config.yaml
arch: "gmlp"
model: "multi-label image tagger"
dataset: "telescope images of galaxies (Galaxy Zoo DECaLS)"
train_examples: 88335
image_size: 40
crop_scale_min: 0.7
horizontal_flip: false
norm: "layernorm"
mlp_ratio: 4
patch_size: [4, 4]
conv_stem: false
layers: 14
width: 256
num_labels: 24
residual_init: "none"
optimizer: "soap"
beta2: 0.99
learning_rate: 0.0023
beta1: 0.95
shampoo_beta: 0.99
eps: 1e-08
precondition_frequency: 16
max_precond_dim: 512
one_sided: false
adamw_lr_other_params: 0.0024
max_steps: 15400
batch_size: 256
epochs: 44.6
lr_schedule: "poly"
final_lr_fraction: 0
warmup_steps: 3080
weight_decay: 0.05
adamw_weight_decay_other_params: 0.05
Rows from block 7 of a small multi-label image tagger, named by matrix and row number. Rows with one number belong to one neuron. Each number is 500 + 25 x the weight over its row's rms, rounded and kept within 0 to 999. All counts start at 0. Numbers have three digits each. After the name is the row's rms in percent of the matrix's.
After each neuron's rows are labels from the 100 images, of 14848, where the neuron reaches its largest size: "top examples" is what is common among them. Only what is clearly more common there than usual is listed. The data: telescope images of galaxies (Galaxy Zoo DECaLS).
# u: gMLP up (value half) (model.blocks.7.mixer.u.weight, 512x256), inputs 148-184
# v: gMLP up (gate half) (model.blocks.7.mixer.v.weight, 512x256), inputs 148-184
# out: gMLP down (model.blocks.7.mixer.out.weight, 256x512, transposed), outputs 148-184

u.55 093:521508497521495493522487460459462511545482470476507525504562504547551464505481487500500499502526492520517481470
v.55 107:489518526480551493497471476480484495514460527486538536508516528480449459512481485509501573540500469513490491505
out.55 094:509514537508525488484464494540514511502523496493461494516477463520454514489476446499535518487467532506466538515
top examples: roundness: round

u.306 098:520509489528502514496491541538472510509517519528495531497503466492454495511500477503494468476552488478481512502
v.306 092:523504550497480465491486497512515530521538477478482504512534502480491497497467499471520470500490522441471492515
out.306 097:514477533479443463529557460468507536492483488509522465503477493534533479517505510461512516517496550491519493502
top examples: spiral arms: yes

u.413 115:509507485507487501507540457475517494521481521547467510441508536483491512502457501464531501490456477523507515487
v.413 086:526500469491476538517523494489494497494491534491482477505493520533519523522556498476523475496565491487490494476
out.413 103:511502489481486502483457505492467482450463526514501506494473484492511529515494461506504519504514495450533505486
top examples: roundness: cigar-shaped; edge-on disk: yes

u.167 095:508549499480503510501491490514490501469521467485538492490514520522484501481497442479485471527436434510488505518
v.167 098:487537493506515551520484459561534528535500515481467524497471500495467500505511465503498451476482486475527537518
out.167 089:483483483504532481477476493504503552550486489535474509534512477475491498495439466536500498507522501513486493473
top examples: edge-on disk: no

u.4 100:480494505480468461494498480515513494500492470522532510536459457494537522496476504493517511474516476478478493527
v.4 090:467515553530493525472475529528500487522489476474521530496514507466505452480477446519501459510527474494535513516
out.4 104:497505535564480487491511526512548457500503494499487501481485489493511464478487472461499486492474555480509488509
top examples: edge-on disk: no; shape: featured or disk; spiral arms: yes

u.235 094:509502487501474479506525495501512474461470496476516518538470528532479489504518488534538487517450549479513515530
v.235 098:496550505509482474479514469507536488495453512459515483530496483532487524537498485466504509525473469483515517460
out.235 095:489470529532455527504477528509518534572510520508485497531483507520514510466531495448473540477529488509486477526
top examples: edge-on disk: yes; roundness: cigar-shaped

u.37 106:528521509502505482518518522483506480531513490488542464437431528474482547503477508520506495478539492514495425480
v.37 099:525515528510517486495486527484571446478453508540515466507462511489510477495483452495497486519489561487523482511
out.37 104:482439462493505520530515524481474559486497523492490537487533521538495507480498494468494498525506480452499558518
top examples: roundness: in between

u.492 093:505489505480502509476491535467483541479476512459490493443490523495463523467514476504479507528520493507482492493
v.492 092:514501476527511501545523501467512544499427486455518521545469500516465492523509506498543498545463521494502514501
out.492 103:510526466519491510526508502494505491486528473479494496499526522516504508485488479548538478456460525493492483531
top examples: roundness: in between

u.125 098:500519498479578506474484490469508482508453474479508521457514522465481474526483500499489541507506482498465460503
v.125 089:547457517498490475500508532485521526492522532515539466456474507484518486490540484525523508516493514480520511498
out.125 100:469462476491479494466523505505480478478462496452566496536479471487514544523502501498525498490512464481526548539
top examples: edge-on disk: no; shape: featured or disk; spiral arms: yes

u.312 095:486532478504507481469527507476515492464509517540514475493480493497509548450517509464486519539486460478505537467
v.312 095:481528477494490494475495515490482502567517480491493512511513482455433502526494478428533544503501459514498491507
out.312 090:500499504496508541522517512494480507501515503452494513469512501530465460524517499501488502490502494516545547525
top examples: edge-on disk: yes; roundness: cigar-shaped

u.468 113:531492525512505469480502445506494488520477516479485481507511499528486480502507489471475533482479473537542510499
v.468 104:516443487540511497521475417478478498467514517477524484553494470473494472518515495475519483502487496461524544564
out.468 104:468489513516500583521484484474447510502521458474513427524476510511500539469528535491521523512488521494495504515
top examples: edge-on disk: no; spiral arms: yes

u.427 111:559529512532497535456481478505493504489509470467546537503535475500490487513490483484513524518483487480515490499
v.427 105:481502507548509497532502506487503517482500489495464537523538455474549499539463473453507490472539482520483483514
out.427 104:490479471497451534536487542526503522500485508499500472476535556512510529448495458512493491501536482544498499506
top examples: spiral arms: yes

u.214 098:521520534512513460504554492528465514517505540495519514483535526522520512497479503495543484501456461457477486483
v.214 091:536529508487476499510460522500444506469472499495510510513499507514538452504520476519492548476481499454509537527
out.214 092:480475490490515526468473479488521492505540508494481510524493497524552490468513472452467486495503526519505473538
top examples: roundness: round

u.48 088:500505506545526512512508529462504550511517512494467489508500508517495482489505518478539544516516520477480514449
v.48 088:549506490464526529550508517493523466520476476539468524502529457534483501533475449520524470493504525507521487535
out.48 095:499470540469511485508474501510480519515527523498529518487540532511501498519473488482490457480510477486484501503
top examples: edge-on disk: no; spiral arms: yes

u.496 100:534480460537507467493506549474505501495505504514485482505502510533505490453528506485488500452490464510494526476
v.496 095:503484567497482505546534522482512501442471486517526485545484500468461476530489510484470515493480479505508500488
out.496 095:504524526449475465474545491525440515447458509563479475492503498514525522508499515535496496523475507515510464521
top examples: edge-on disk: yes

u.236 097:502476537504527477525563507492535488504510483489473497508537547501503507473516497469465498515495511510512506477
v.236 102:498484501485466476528499514492472486492491514516509509495501469507496467504463521466490503507532452503494495532
out.236 090:500475491469493488504476464539453498504456549500529500517459495536537463481527497460496481470523469461532490515
top examples: roundness: cigar-shaped; edge-on disk: yes

u.28 096:499468500545467489505547485534518480477469506484470477446495481495488482501476489543496529509527496512502510494
v.28 103:492511537484500552536474527497481489517443515486488492495547525559519472497461515549456529476517537500520518512
out.28 096:496521513465502457517485476504496482438497487513502554514459497494526480510531505472496492520505530478492490509
top examples: roundness: cigar-shaped; edge-on disk: yes

u.52 090:473492506481523516526463490502475545511517472512463514507486472552509498485520519521493484508507480518562528481
v.52 101:450451499547508491509474516473519510475515509487498509484458461483457511465484463488472536492485517520521467521
out.52 094:481505459497455518494548506486530498480509530511538480486500509457500503509514562481506488438500522505533496541
top examples: shape: featured or disk; edge-on disk: no; spiral arms: yes

u.30 103:486512492518522528517491497500498513484484496493530534470494556498530472504496485461484487477482516520517511500
v.30 091:531514553472508514470506556486507492483470567510536488468518496479479479503475543507500480511452534504518521526
out.30 101:489480459558477489507504500511483464490495487487484460510542477467491517513521535502510503520517534472498463523
top examples: edge-on disk: no; spiral arms: yes; bulge size: small

u.31 100:506483487475462445487512518500454510447503527491488533486533474518508475520484541503474482487448543529492492505
v.31 105:505458530507478468494482489513496475466520484512486499519521454492504486509525471470487518528520509531475519502
out.31 103:489536526532510541487500476526531486540490493472497468488492513467457528483518493475486495539491516503483508476
top examples: shape: featured or disk; edge-on disk: no; spiral arms: yes

u.404 096:481507494505486490468491521493503480491454504475528498459522464516478520534499509476526526497456465468469492529
v.404 094:485498534536509492488433502549532520433429514544472524508484508461477471498472469502491504538538513530509509510
out.404 093:494466523495506487551509499469508500544490513534468492509507525480505479509505493551492494493549500501503492476
top examples: roundness: round

u.488 101:518505418500474513496512488524511528507475535453489465505482520524473493541537510510528511474509491516477483511
v.488 099:499492507468485531477488516557545478483486504532506550493477511493554507526460496550510454498517503498495515476
out.488 099:485498506466479479513517458500533484508524512466502476497566503482492469507524469532472540466514490515496494493
top examples: roundness: round

u.242 097:509488522475475493486510473460496487504484526553507471485447507501484533511537508498503480545526507497475525532
v.242 100:517483482480475482504504520481541463488514480547519484506477453564490510478513455465494495508527519517521513487
out.242 100:500560497520456503545497500509478501503514528465516514497531509494546443503485487528475541498494465530488484503
top examples: spiral arms: yes

u.204 088:484475508532507425504511516520481491504506529462523496513524486489526534508454508485554502468504518472438465467
v.204 094:463546499526514491518498507499473487485466508492535478481487488501503506523487513523482479512481493535483475498
out.204 095:451513501486472541473578516497508491503521524512510510542487515471492454518464447495480522527496492509525544492
top examples: roundness: round

u.269 099:451518533481478516474507487511509503511505522535484531512475477517478506535495514540516516543505470531537512508
v.269 091:482544492476480547470525479525491513512470499459546485462490495501501561548483511483519482547439477494460490501
out.269 097:552543500497493483525474523511540480471516487521478484505497471531495480514489481471472487518488517432520518480
top examples: roundness: round

u.35 102:516479464452525528528503484509529492506473504499482504508513506554516488481452508483487535519439525472506481538
v.35 104:483491499475499484497494475529479496490496489469479511511491525485541503443498475491527505503492506496489515517
out.35 105:465494517516511514540540544505511501514500465552481520493471512447523516520479523493481484498496509545486531484
top examples: edge-on disk: no; shape: featured or disk; spiral arms: yes

u.352 094:491495520522504441483522561523452530516527528538498556482527469538470532481548499546534527514495515489521523478
v.352 096:471531470509518458470496523500534510482522500497506525486526535502516498503516462465517478474508511508449503506
out.352 098:443513543523528507498517455507529519471484492499508485546477491454499494511522514456502508499478487474483547451
top examples: bar: no

u.285 101:473535489477506488529509459478504530456494557509484486480507490483478522482498507456515491480458507533503484487
v.285 098:501538531503526537487500512490488498484525581526490467475545527564476506487483488469519532502517527491463470472
out.285 097:487507508518513530524505459521558467507526492516500479514499489476491459581493488506470510517498486513505503521
top examples: edge-on disk: no

u.472 104:511519506499518508455517516518532517464542464500495480482511502495490484459538521486543484506493535506482482498
v.472 099:538495520465509561507534499514492510513492465486495496488527496528486458472495510507494509477534498521526535548
out.472 097:502459486499533501501477493527504521516504524540503489459474505520505488471485504489522489459523513506514504532
top examples: edge-on disk: no; spiral arms: yes

u.64 102:479470485455545493525483492511540503449457514488481506502468513493469500473457500482494482510510496510498497521
v.64 096:474496489509463509488499488514495447471483522530501470500527479508519497491489487493491494493494532485479537507
out.64 099:518516478523475513487526487480485515555480523525465473493500497491511505462500502468503548510542513447504456503
top examples: roundness: round

u.20 102:509504538516466481478493536463482491494473505479497543499541484481505465483484485522494493517501496496478539510
v.20 096:517511526522550528543537505485498511500480485474500523481519523471536521497501513505561555499450511497470465489
out.20 104:516538504542533484507462495548537484498478504494483569520479545530530520442476458479476474541494533483511531490
top examples: roundness: round

u.124 107:491522476485520475486493452529484490540496430525530528567481511505522533520505484536503511522506483536480493469
v.124 092:520522494490497527479460486521472520479522524496491549514462496481533482464538507491517478474469487517519457491
out.124 099:494494475476497541508530478488476546507483526509521496496474477507427521468489498508536488490499505537460514505
top examples: edge-on disk: no; spiral arms: yes

u.217 091:461524452512505516528523525473546498499515552518463499558494473470442490456515499509465539525496477460462477508
v.217 098:499532509518484499513493489480494526488513485551471487471482512510488523508535503514496530507466481486472488496
out.217 094:507470469422522508534463512506468496467475447477508489500478511518466464519506514519508517484517496474521495506
top examples: edge-on disk: no; spiral arms: yes

u.447 108:538514530489497478514529467490506477474501481506533495527476487462457502493503499518477438521529503484553512541
v.447 118:507489476503513506505517501498542505502475484500456531482542524496530529522475482476502486526535514483497489478
out.447 099:490452480500457529526502519514498500537500528433482510518473519548543449557526498516520523490522533469482494517
top examples: edge-on disk: yes

u.446 101:495480486495545495469432508508475515511530516492513450488477490505494493537520471490540500560526518471518517471
v.446 107:504461501476525518458471494509467494519504520496461473483489453524441501532547493535508526510545529513504519511
out.446 107:500491450528497486509508540500473509541487512508466512522525492549469490488486484470505492466476473494529493496
top examples: bulge size: moderate

u.394 097:556483553508497515488465516474500531491471510530482505497486493516487510496499531469521525508488496498469468529
v.394 091:523537477520462548515490447505494459481522503484513475532499494496515535483537463530503512494490539513492505486
out.394 104:510504490527530563528542504514549502512506515506508531488509485486470544499516486503469476488557466528502525514
top examples: edge-on disk: no; shape: featured or disk; spiral arms: yes

u.41 099:480478521484500456474429535499493526534459517482545495500453479489483495520539493478540482527485465498484522481
v.41 104:515495562523464532519497510489465485512532504516475506443540549490548535495547451473517517479485496500479503487
out.41 107:539507459531516482546547508513477487493536474539465533495493486505481484480494457493503479503536491493463505517
top examples: roundness: round

u.409 097:523510457523520482523515502492525479464504504519522481474528485515481495522521493492498507502492480523491497519
v.409 099:534538530483506473496484496477491506511493474527501553493543506486495510500500465507480516506483493536494494500
out.409 101:495496506486466570486487488505555535487468482501502528504496519478491483442497471516502490495508490466509480485
top examples: roundness: cigar-shaped

u.303 093:485482562489519489521501506485501472488457488499540498452491503522424502470481478543495459509506460473473462511
v.303 094:502499531493495520551485439480512516458511493492521500489460472500497511474477496503515493492507523514507508527
out.303 096:526508482496479505504473522517484507505529498522483515488559493523483490480486541489549525516467529530477486452
top examples: edge-on disk: no; spiral arms: yes

u.6 109:480524478461547517551483534471511506530530492529496497523537465448503493487517506486502483509522535507525473481
v.6 112:466502556478550501480509520527552478545486497532512504451478476514510540511512512512480480477513482515516479512
out.6 103:502538494475466482525531502502462542499527539446540482531506535537508474494518482474501487492505476469483520488
top examples: edge-on disk: yes; roundness: cigar-shaped

u.479 107:508515479474524508496528493513520477536493463507508465503499515486487525492519505494523530513480489493476516534
v.479 095:469542541471536547470463508497497459516534493503496515478554484504490523465511478515529476487527500493533490521
out.479 098:512508536519497520522512461472497530447498478530520535467520435524519517477482489538474481496544494515517487519
top examples: roundness: round

u.274 098:494499503492523495479481488475500544505513491518507429530494478467551470465528556507478541529499487480500498468
v.274 098:513469517471442512515539501516493516490505506501513500521471492493456519513547553524503511493545490480461537497
out.274 089:486504493487502534481535491539527496526498516476500519489472525500490509544510512506500512504494520512524481517
top examples: edge-on disk: no; spiral arms: yes

u.333 097:518479515507498494465466519524519509477509461535522439482526535469507492439465479513463488493513498543497533530
v.333 093:505532488485525550499482534482552474502513479474476508498448462481492540520540521528447509516528536525518468524
out.333 104:512492505487532489509509480474542512451499520494451564491509509488499479510483497491483511495458529440485438509
top examples: roundness: round

u.378 093:481496471494502541507488511467503487508473521480485505520491517560485514475525461553461517483521478473483510491
v.378 098:504500508507458536485503476516492569516479517497516494523509488530545481512454516524492507485510532500546474509
out.378 090:505550514513555497530496511519443513497518515524503471509514500500535465501510504443500539482473513526514507498
top examples: edge-on disk: yes

u.218 100:502502488500489522499576524508480524479499485493445492467497522498472455489510516529496518519485476529524502498
v.218 106:513491477505511460492499480532489477534546493548520497489502532446519482477535488492517510489531493444481538557
out.218 101:485486488498516489485519491461531500503496541488518500503485505524497471479494462501478486494492480532497517506
top examples: edge-on disk: yes; roundness: cigar-shaped

u.441 096:534521513510475491490506463491501486508493525485538501497482459512491502547495495502533514534535416490492556489
v.441 102:492505496483482506494465531508514491473508490488525503498462478531478530510479519492515477509484497503532479514
out.441 102:477456488477491452487521486494467497484502507538501494550493522475485513511554548512494475471538523476519470458
top examples: spiral arms: yes

u.14 105:482508459426527502472471429517518513481501512481453490491507542539459523508501494522471534496517565487519530457
v.14 094:500505536492492511527497498497536504489510525491504461480490468487482519492507504488477534494558578456557533469
out.14 098:457540497508492516469484515505470460515518468517551504551534456545522551534536521533513533517509486489480495511
top examples: spiral arms: yes

u.126 094:491556475498508482526517471526495483498473525523531493536489502456499493498553521468472512510500484460482522463
v.126 094:531494498574482485494529502537546527494471423514522557519527503538494471533517485505503452524508463479506489486
out.126 100:505491479496530504491540538496495484483456487505497505480505509549514440527494504481479506483477527508521448501
top examples: roundness: round

u.374 101:509517533492499510515502494533495475497482490508515524471496468509532472465480500529461499474497541485490544504
v.374 104:505480481511486526505533539467516529498501516503568508485500499538521531498471551473475537565515473445506493447
out.374 093:538512469514446505495520470467475505505526510519507460499499508496486540506518500525484512521507489552518521471
top examples: edge-on disk: yes

u.244 105:501519497523489481493504544511536480522489492549544476474466522510487492478571533531470543515509472487468581483
v.244 099:507516478474470474509513486495520453536475544498505488514506553496559480473530493536540532506469493488491464519
out.244 102:483515520500483533430509497516510530504494482502490513523489479455475483519490529491518500476480469516510481515
top examples: edge-on disk: yes; roundness: cigar-shaped

u.498 091:498516506485504474530496467506461445484495516489518495494488469469544465498476483482501463510476465474497492462
v.498 098:498513483585514496493494531506514486485490476516521468527501573459518508485461487509507505458475503496518488511
out.498 090:507514517524512481495517491527513497494525489462496498461442476510493548473520489504469512484469454501461515512
top examples: spiral arms: yes

u.131 105:468487495453515498443490544472474461549496503511510513474520513487510470489520510497507568494498523502543476496
v.131 101:501516544511487525479544520491482481508463489510500542469531477527497479527513544491507509487536517476565521490
out.131 095:563497493522478474517534446545485472470503446530495476500494529480546489515520548524540476499561504507431553528
top examples: spiral arms: yes

u.109 102:478519497491515475526492522512508528510517517480523505472486495487545491487491497501493524510529517497528492535
v.109 106:492498516453547518521491472512519513550470508492500510435515515494495494546498486457461500461458498498501507538
out.109 106:507471512481528514432510482499491502521487522510504495513479470513483523490506499492502500459506415527489515502
top examples: spiral arms: yes

u.456 085:513528474536461470505537538446464491481522515498517503484491510466495540521504492518504495507498510481464502499
v.456 086:485505533520509495485466497507523555526497508522535511500554495516515527494465556523477530522538471489452510531
out.456 091:458470528490533517502485504498499483496464501500475498513514525518523474475498467518528531518469535511482500477
top examples: bar: no

u.106 099:480506497486513536537516516469531529458511507487491500507491490497547489491497473483496516461514504502495515502
v.106 101:480557493483547475501551516495490515490439538470488516497492470492499474525499541494496479498501518468553472484
out.106 091:506491507503510491501505510486446489455483529498502513504477544591470480508484503461504522521498461467528475470
top examples: edge-on disk: yes; roundness: cigar-shaped