config.toml
model = "multi-label image tagger"
dataset = "telescope images of galaxies (Galaxy Zoo DECaLS)"
crop_scale_min = 0.7
arch = "gmlp"
mlp_ratio = 4
patch_size = [4, 4]
width = 256
optimizer = "soap"
beta2 = 0.99
eps = 1e-08
max_precond_dim = 512
adamw_lr_other_params = 0.0024
epochs = 44.6
adamw_weight_decay_other_params = 0.05
Rows from block 7 of a small multi-label image tagger, named by matrix and row number. Rows with one number belong to one neuron. Each number is 500 + 40 x the weight over its row's rms, rounded and kept within 0 to 999. All counts start at 0. Numbers have three digits each.
Before each neuron's rows are labels from the 100 images, of 14848, where the neuron reaches its largest size: "patch colour" is the nearest of a few named colours to the mean colour under the peak. Only what is clearly more common there than usual is listed. The data: telescope images of galaxies (Galaxy Zoo DECaLS). In brackets: how many of the 100, against the usual share in percent.
# u: gMLP up (value half) (model.blocks.7.mixer.u.weight, 512x256), inputs 222-255
# v: gMLP up (gate half) (model.blocks.7.mixer.v.weight, 512x256), inputs 222-255
# out: gMLP down (model.blocks.7.mixer.out.weight, 256x512, transposed), outputs 222-255

patch colour: grey (39 vs 5.6); brown (34 vs 12.6)
u.212:475486598495482496462506498552530531432480574473535515404508566518533480479477547569434522521445497584
v.212:472455446507539492502462517441512468471436502485480448529493435540558489414506554395475507435573518515
out.212:519444536498453581499539521538566480510514459541553480492512489534547505516471518514476472500540447512

patch colour: brown (57 vs 12.6)
u.430:494478524532584557434459511479526480457545524515467486491507423579499444592512473470492566456479498434
v.430:414463544462487488486495505469494495503470504518486458532460499444519510474481432577513432487478551471
out.430:537541532516529491503577419447493517539498500484531428539462462542575504433508473412509489451515461487

patch colour: brown (78 vs 12.6)
u.123:573508532455467528457464515603515511473510490434574544525482548416525516482492498482563541514453511567
v.123:556489521563521526462483478498548451495554536499489500504468468547379464500469510583471517500510542524
out.123:485441420542432467556458523498461533526510482528467504500450547513586519429537442549482493448492506587

patch colour: grey (27 vs 5.6)
u.211:505575471607487495530430468521461494449454470574502521479598462530497432534469399544536529484510480508
v.211:517441479498464521532433507492509520515474527483493452498592507557529445474501484569540486561490427483
out.211:485520542459523590480575594441527510512498511564449547562455494484493523505579538472574531544496479497

patch colour: brown (70 vs 12.6)
u.139:458519515551497513517483523504454513537598487531515486548466536518486514510463510527494450499557524518
v.139:476539524498548501481491544558477485502540473498429549556489515500491527463426482518518454500473457511
out.139:521481451436514548513492494522526512495470512510407505480561536447537489529538540449479512523482473453

patch colour: brown (32 vs 12.6)
u.105:459529501544541494526501543471472484430555454510570555521493488495547448474463607446508433534557428513
v.105:500584509507445505539462486492506473479507525457500448476471482467498533429490533455479476441450459494
out.105:536459501480531462497467476525576543540484547519500587474497464484553485557540441517501561468503480508

patch colour: brown (47 vs 12.6); grey (31 vs 5.6)
u.188:471540577449572478519510518451551635498418488447521487519563576407510458546568499503507497486449563410
v.188:492538411476462540523459578546565456503486534496537461509549458415510467496565471542488494540522453494
out.188:520484422504496491465490435493519499509446520532473458495428523513470568464465504510523488510487513533

patch colour: brown (66 vs 12.6); grey (25 vs 5.6)
u.65:484526462524490542507510494541452462509472517547489536483471514521497524491409513545430523483485452606
v.65:529513538479535483461458448544495421554495563551493478532535532517540584569473482540523544540538495496
out.65:449510452502469494469483538548561499496523507471491453496539498523483488486573394462488488550506471543

patch colour: grey (89 vs 5.6)
u.101:427516512542497423549502499519516526505513585521468445531537410583516493433573563503485454508503496493
v.101:416456492513499472546453550496531492483465522513531432552449511525505564415446527472480475511532559480
out.101:520466470489498525512469465511492489549391440513544563506556538393529534501481491518538519524540491489

patch colour: brown (53 vs 12.6); grey (46 vs 5.6)
u.184:486390486494505434459454528450467457458539511480520476613506500466453554509579464515461421529541418473
v.184:538534523575518561534526475558491389574511479471558478532508495446489456506542512466566485474461486554
out.184:502489484514452499500563485475441472485429489575450506457559450523531476549553538528498612495535477454

patch colour: grey (45 vs 5.6); brown (30 vs 12.6)
u.80:488523453554508480495468483497491534478437563550492487447502487598479527484491530560498455477509433467
v.80:423470521372495450490468474541500524578443564450462440500501569403454514550464492510528514448498498479
out.80:487491511494555546491565516505473521542532417472457440574487541446544530440452570455480478588443437506

patch colour: grey (77 vs 5.6)
u.399:495477559508519474523537539505406455459513553476454539532456462510519493484512481440433496520512465462
v.399:553444503511567453494574566483564431499475504471511455549421557499509523504424516500483533526464520528
out.399:541558482510508512455478500555475489561521465511540540532507478484517497443522457511561496466550507518

patch colour: grey (74 vs 5.6)
u.356:510509502532529547467474513486518639474498592486484520548478469499555532498562498527445411529523509458
v.356:484583504528495454534420523472508505471494475525554518569449469470536482433547546454495452520447471455
out.356:522503463518426483504491411524543483561433509513493448468495505463516369528488519472462481489499478493

patch colour: brown (33 vs 12.6)
u.240:405609476534519489485508465471522478514554496576410494497508559442446464449485539520510440530510532445
v.240:503470491506536474515458532547557516511493443541516453487473547500583518483519472529555451453457515579
out.240:503511528536520436482480504503483468439416469585572492416480473532476494561483428416506513487442461524

patch colour: grey (44 vs 5.6); brown (32 vs 12.6)
u.377:472462514532507495443560470435522553520518442468499463466499553446523520567553504483494554552535476473
v.377:506477557573571528499536483501522459417490458528515487448541500477440521495506472470499568467507502443
out.377:457467474460423451563476473527467561500517518466493580530552520509484438522426445454491498463475492540

patch colour: grey (44 vs 5.6)
u.419:419536413471459440519413565543453459545583512532461422492533461452496479458484526512483484466463501439
v.419:522514472473519501549418498553413430447472574435481515549505508488483484546545559466482483431457523447
out.419:513478527504543523529521533515540484461473475555493520504408458500478586471499507487520529489498549524

patch colour: brown (66 vs 12.6)
u.314:458488490469548553464518446496531523516462459514510533481492544519431533486500493547508540454474498421
v.314:587506519496598521558465497574586490463561489484483413467513552563524451475424442479486520514459495455
out.314:512493555517493504445568476444516478439472523487549441485541521497593383538486479504474515466456496456

patch colour: brown (43 vs 12.6)
u.197:498493452499510538459523480446518550476468489523456567489600526486507520546453533488431489508576558504
v.197:544524585436565472543404505579457487491487465504481518490503523480526506497491523437576510430546451496
out.197:469462481514491474541474524450480487528588565504486428457529432499493508541517533503529508455535469510

patch colour: brown (56 vs 12.6)
u.353:483550526518538558484555517516502517554458552512498483434524528489534533509530494547526510492495479505
v.353:437542470458535567544582509482460506489405519464488510461467537462498528508493533504525489514472438566
out.353:530509533458380445514520448472441521577545411498419552479460539523435551492478518553500508479499491509

patch colour: brown (54 vs 12.6)
u.295:558465511463491461532563533479492509480495494458470416476463500568521409463593554520470440453518506557
v.295:486492455427536527518499447500538497538440472431517429434551503471457539502490462526493487562510492508
out.295:526517530498571521507554471532476531438545529548528517505556499452460524546487538543502476460506536458

patch colour: brown (68 vs 12.6); grey (25 vs 5.6)
u.471:559524490470515458517538485454589472519479452482508484485480523528541477505517477450482474541521465544
v.471:497514502507479505562464490571466408535488518511489473538516503524495516504514461501530491506442573505
out.471:491468529524469470492484578526550494509487478574449534487485541458491522504478506539519451480470495482

patch colour: brown (57 vs 12.6); grey (41 vs 5.6)
u.99:524446514532436471513587493515488579454481553505451502495580490507606505533508471536452454452548554553
v.99:565469454471558460464544507495515521495494508462540531470531518542456514500538503526446498541537525526
out.99:452528485449540477489476458556412566538520467502537562478582539436449537512479464532502504494566467487

patch colour: grey (64 vs 5.6); brown (31 vs 12.6)
u.151:529525602496543515465480596549481563457504457540539495509470495443504520540476534591449438441490555486
v.151:546494461495493458415435494485531538470468536570560489400443521518465478465548467533424481496509507506
out.151:504452394503495486562540492509467458510535527446549533505539473547470441460540463476469557523520492528

patch colour: brown (51 vs 12.6); grey (32 vs 5.6)
u.213:520503558459540467458431491484536533502520508533492496434480529551483506458548502494461551525545498552
v.213:546512433437558526563503554436458496467575490453405466489488447521496539512483475595506487553539491502
out.213:502519521499488546480543518437597555428589523503536485587476529512477478554532469503467570569481529546

patch colour: brown (32 vs 12.6)
u.509:561457450492490509508595502480457532470613500542456533495478471477514472469426569446473479475511461522
v.509:588485505534504536487398511454566546509513507598521464501518492559469507470505523456478507479452473486
out.509:526513530476488508473512496524527532546493521453527574458528535563474502484568471546446478506465528471

patch colour: brown (62 vs 12.6)
u.388:523554590481532518481482521503548550534497531479447585579532593490544532471477489546544521450542481525
v.388:462425566462501443506462561596520509509507503543477477482548557489504542458545453502482461385442506412
out.388:463472496506505439476528469554477460514478439533504512495467488492523488509539554469486461457465463456

patch colour: brown (60 vs 12.6)
u.328:467505579583457503524555395483498518542570480466463467461555474485564562539517516494524474478456530506
v.328:518492497524505469455522554496542546440502551581450436530446453552473564515480516516409435545580551468
out.328:507506510476479425494464535487455502492451596516503526485475496478425493469502485607542554514463451477

patch colour: brown (78 vs 12.6)
u.59:476556447460496450434534545440541481457567501456501467522423487524476519541499563489480494612483522514
v.59:477453466506474467412515527477530534542487516495496518529496453529484510561487489482444507477492501571
out.59:548427501493517458513494503526560549520450501525543501501402537548454436496511537518513517496536492540

patch colour: brown (51 vs 12.6); grey (31 vs 5.6)
u.134:483472564536437451539497450519465490512567513516566482575513532441497548436484541465496464455509498463
v.134:523450453494532554453446466510554506528532493517489460559543467519525463581542505561534505446520502497
out.134:499511526519523458434474639478537497500478562499560539519436405492539456459552483495541516554541571548

patch colour: brown (51 vs 12.6)
u.155:505450555510542503500523463506488490593509539538529553408512450502499518513493508498555472522521443487
v.155:509531498468532494528514510464480492441500546486513504462464436527452510534504487524473502548511451487
out.155:479524479482402540481463514497557549430494439448492451511458526501485516516541492485456424507557461457

patch colour: brown (55 vs 12.6)
u.88:425464566516467552407518460484512605457447564470516560477499486467525459458411543460433456489542447489
v.88:447543522550495536498519455509438507522514521538552507498498554445527417554489477547547556495515587508
out.88:496537553500567480479478437516500433419492531499502503496495573496469613386453501446489456531465510475

patch colour: brown (69 vs 12.6)
u.25:501510494491427502540519504468528484506494473517430540449419457545579399553516531520493494504536498490
v.25:519527502503508503493472537542544406505416469500557458542482538560469462487464535509524436442512504486
out.25:548550450502500501389477551539505529485502501575543467525531515485462523492533538481485443524495448563

patch colour: brown (68 vs 12.6); grey (29 vs 5.6)
u.303:489527519515531502519489517442547480489585475464503459504584425455505495549532510522482530488504501512
v.303:535454471495529539474480539419568491527516537413550486456558492454467531439534457550471463536530466564
out.303:510459510531492436460563463576432463496511514504575457501536504551459505428513487524549504518527525483

patch colour: brown (62 vs 12.6)
u.182:482506541574507464450449503476472495527473500467537488489512524520488533490502514484495454554473598517
v.182:500496519422447541464477544488464451531491567526480515443549517439481475539489516491425495526494491540
out.182:531507521489551484506541496471468538483549501488491488455542510489498475485510477621525467538494501493

patch colour: grey (74 vs 5.6)
u.269:546560497571560528486498442496429495465546491537559406541470485548504500512504485471527491567517472533
v.269:362517505516535576508485438523523517487522521520478433435520518447482486528538503504473464509464529548
out.269:506507495469564465532514525505505467548472518432585502471471552500530474504477569467497510516441510571

patch colour: brown (46 vs 12.6)
u.3:448510496484473526485563543548600486489473545469557485509512504498531535558545492487488481493536477537
v.3:432492534481540576477559540560515465491430472536528474534514487488461590510525504533474442520525447472
out.3:504523522495523587504439415465407489486511424548478530502450494403467467446531517480514497560476513492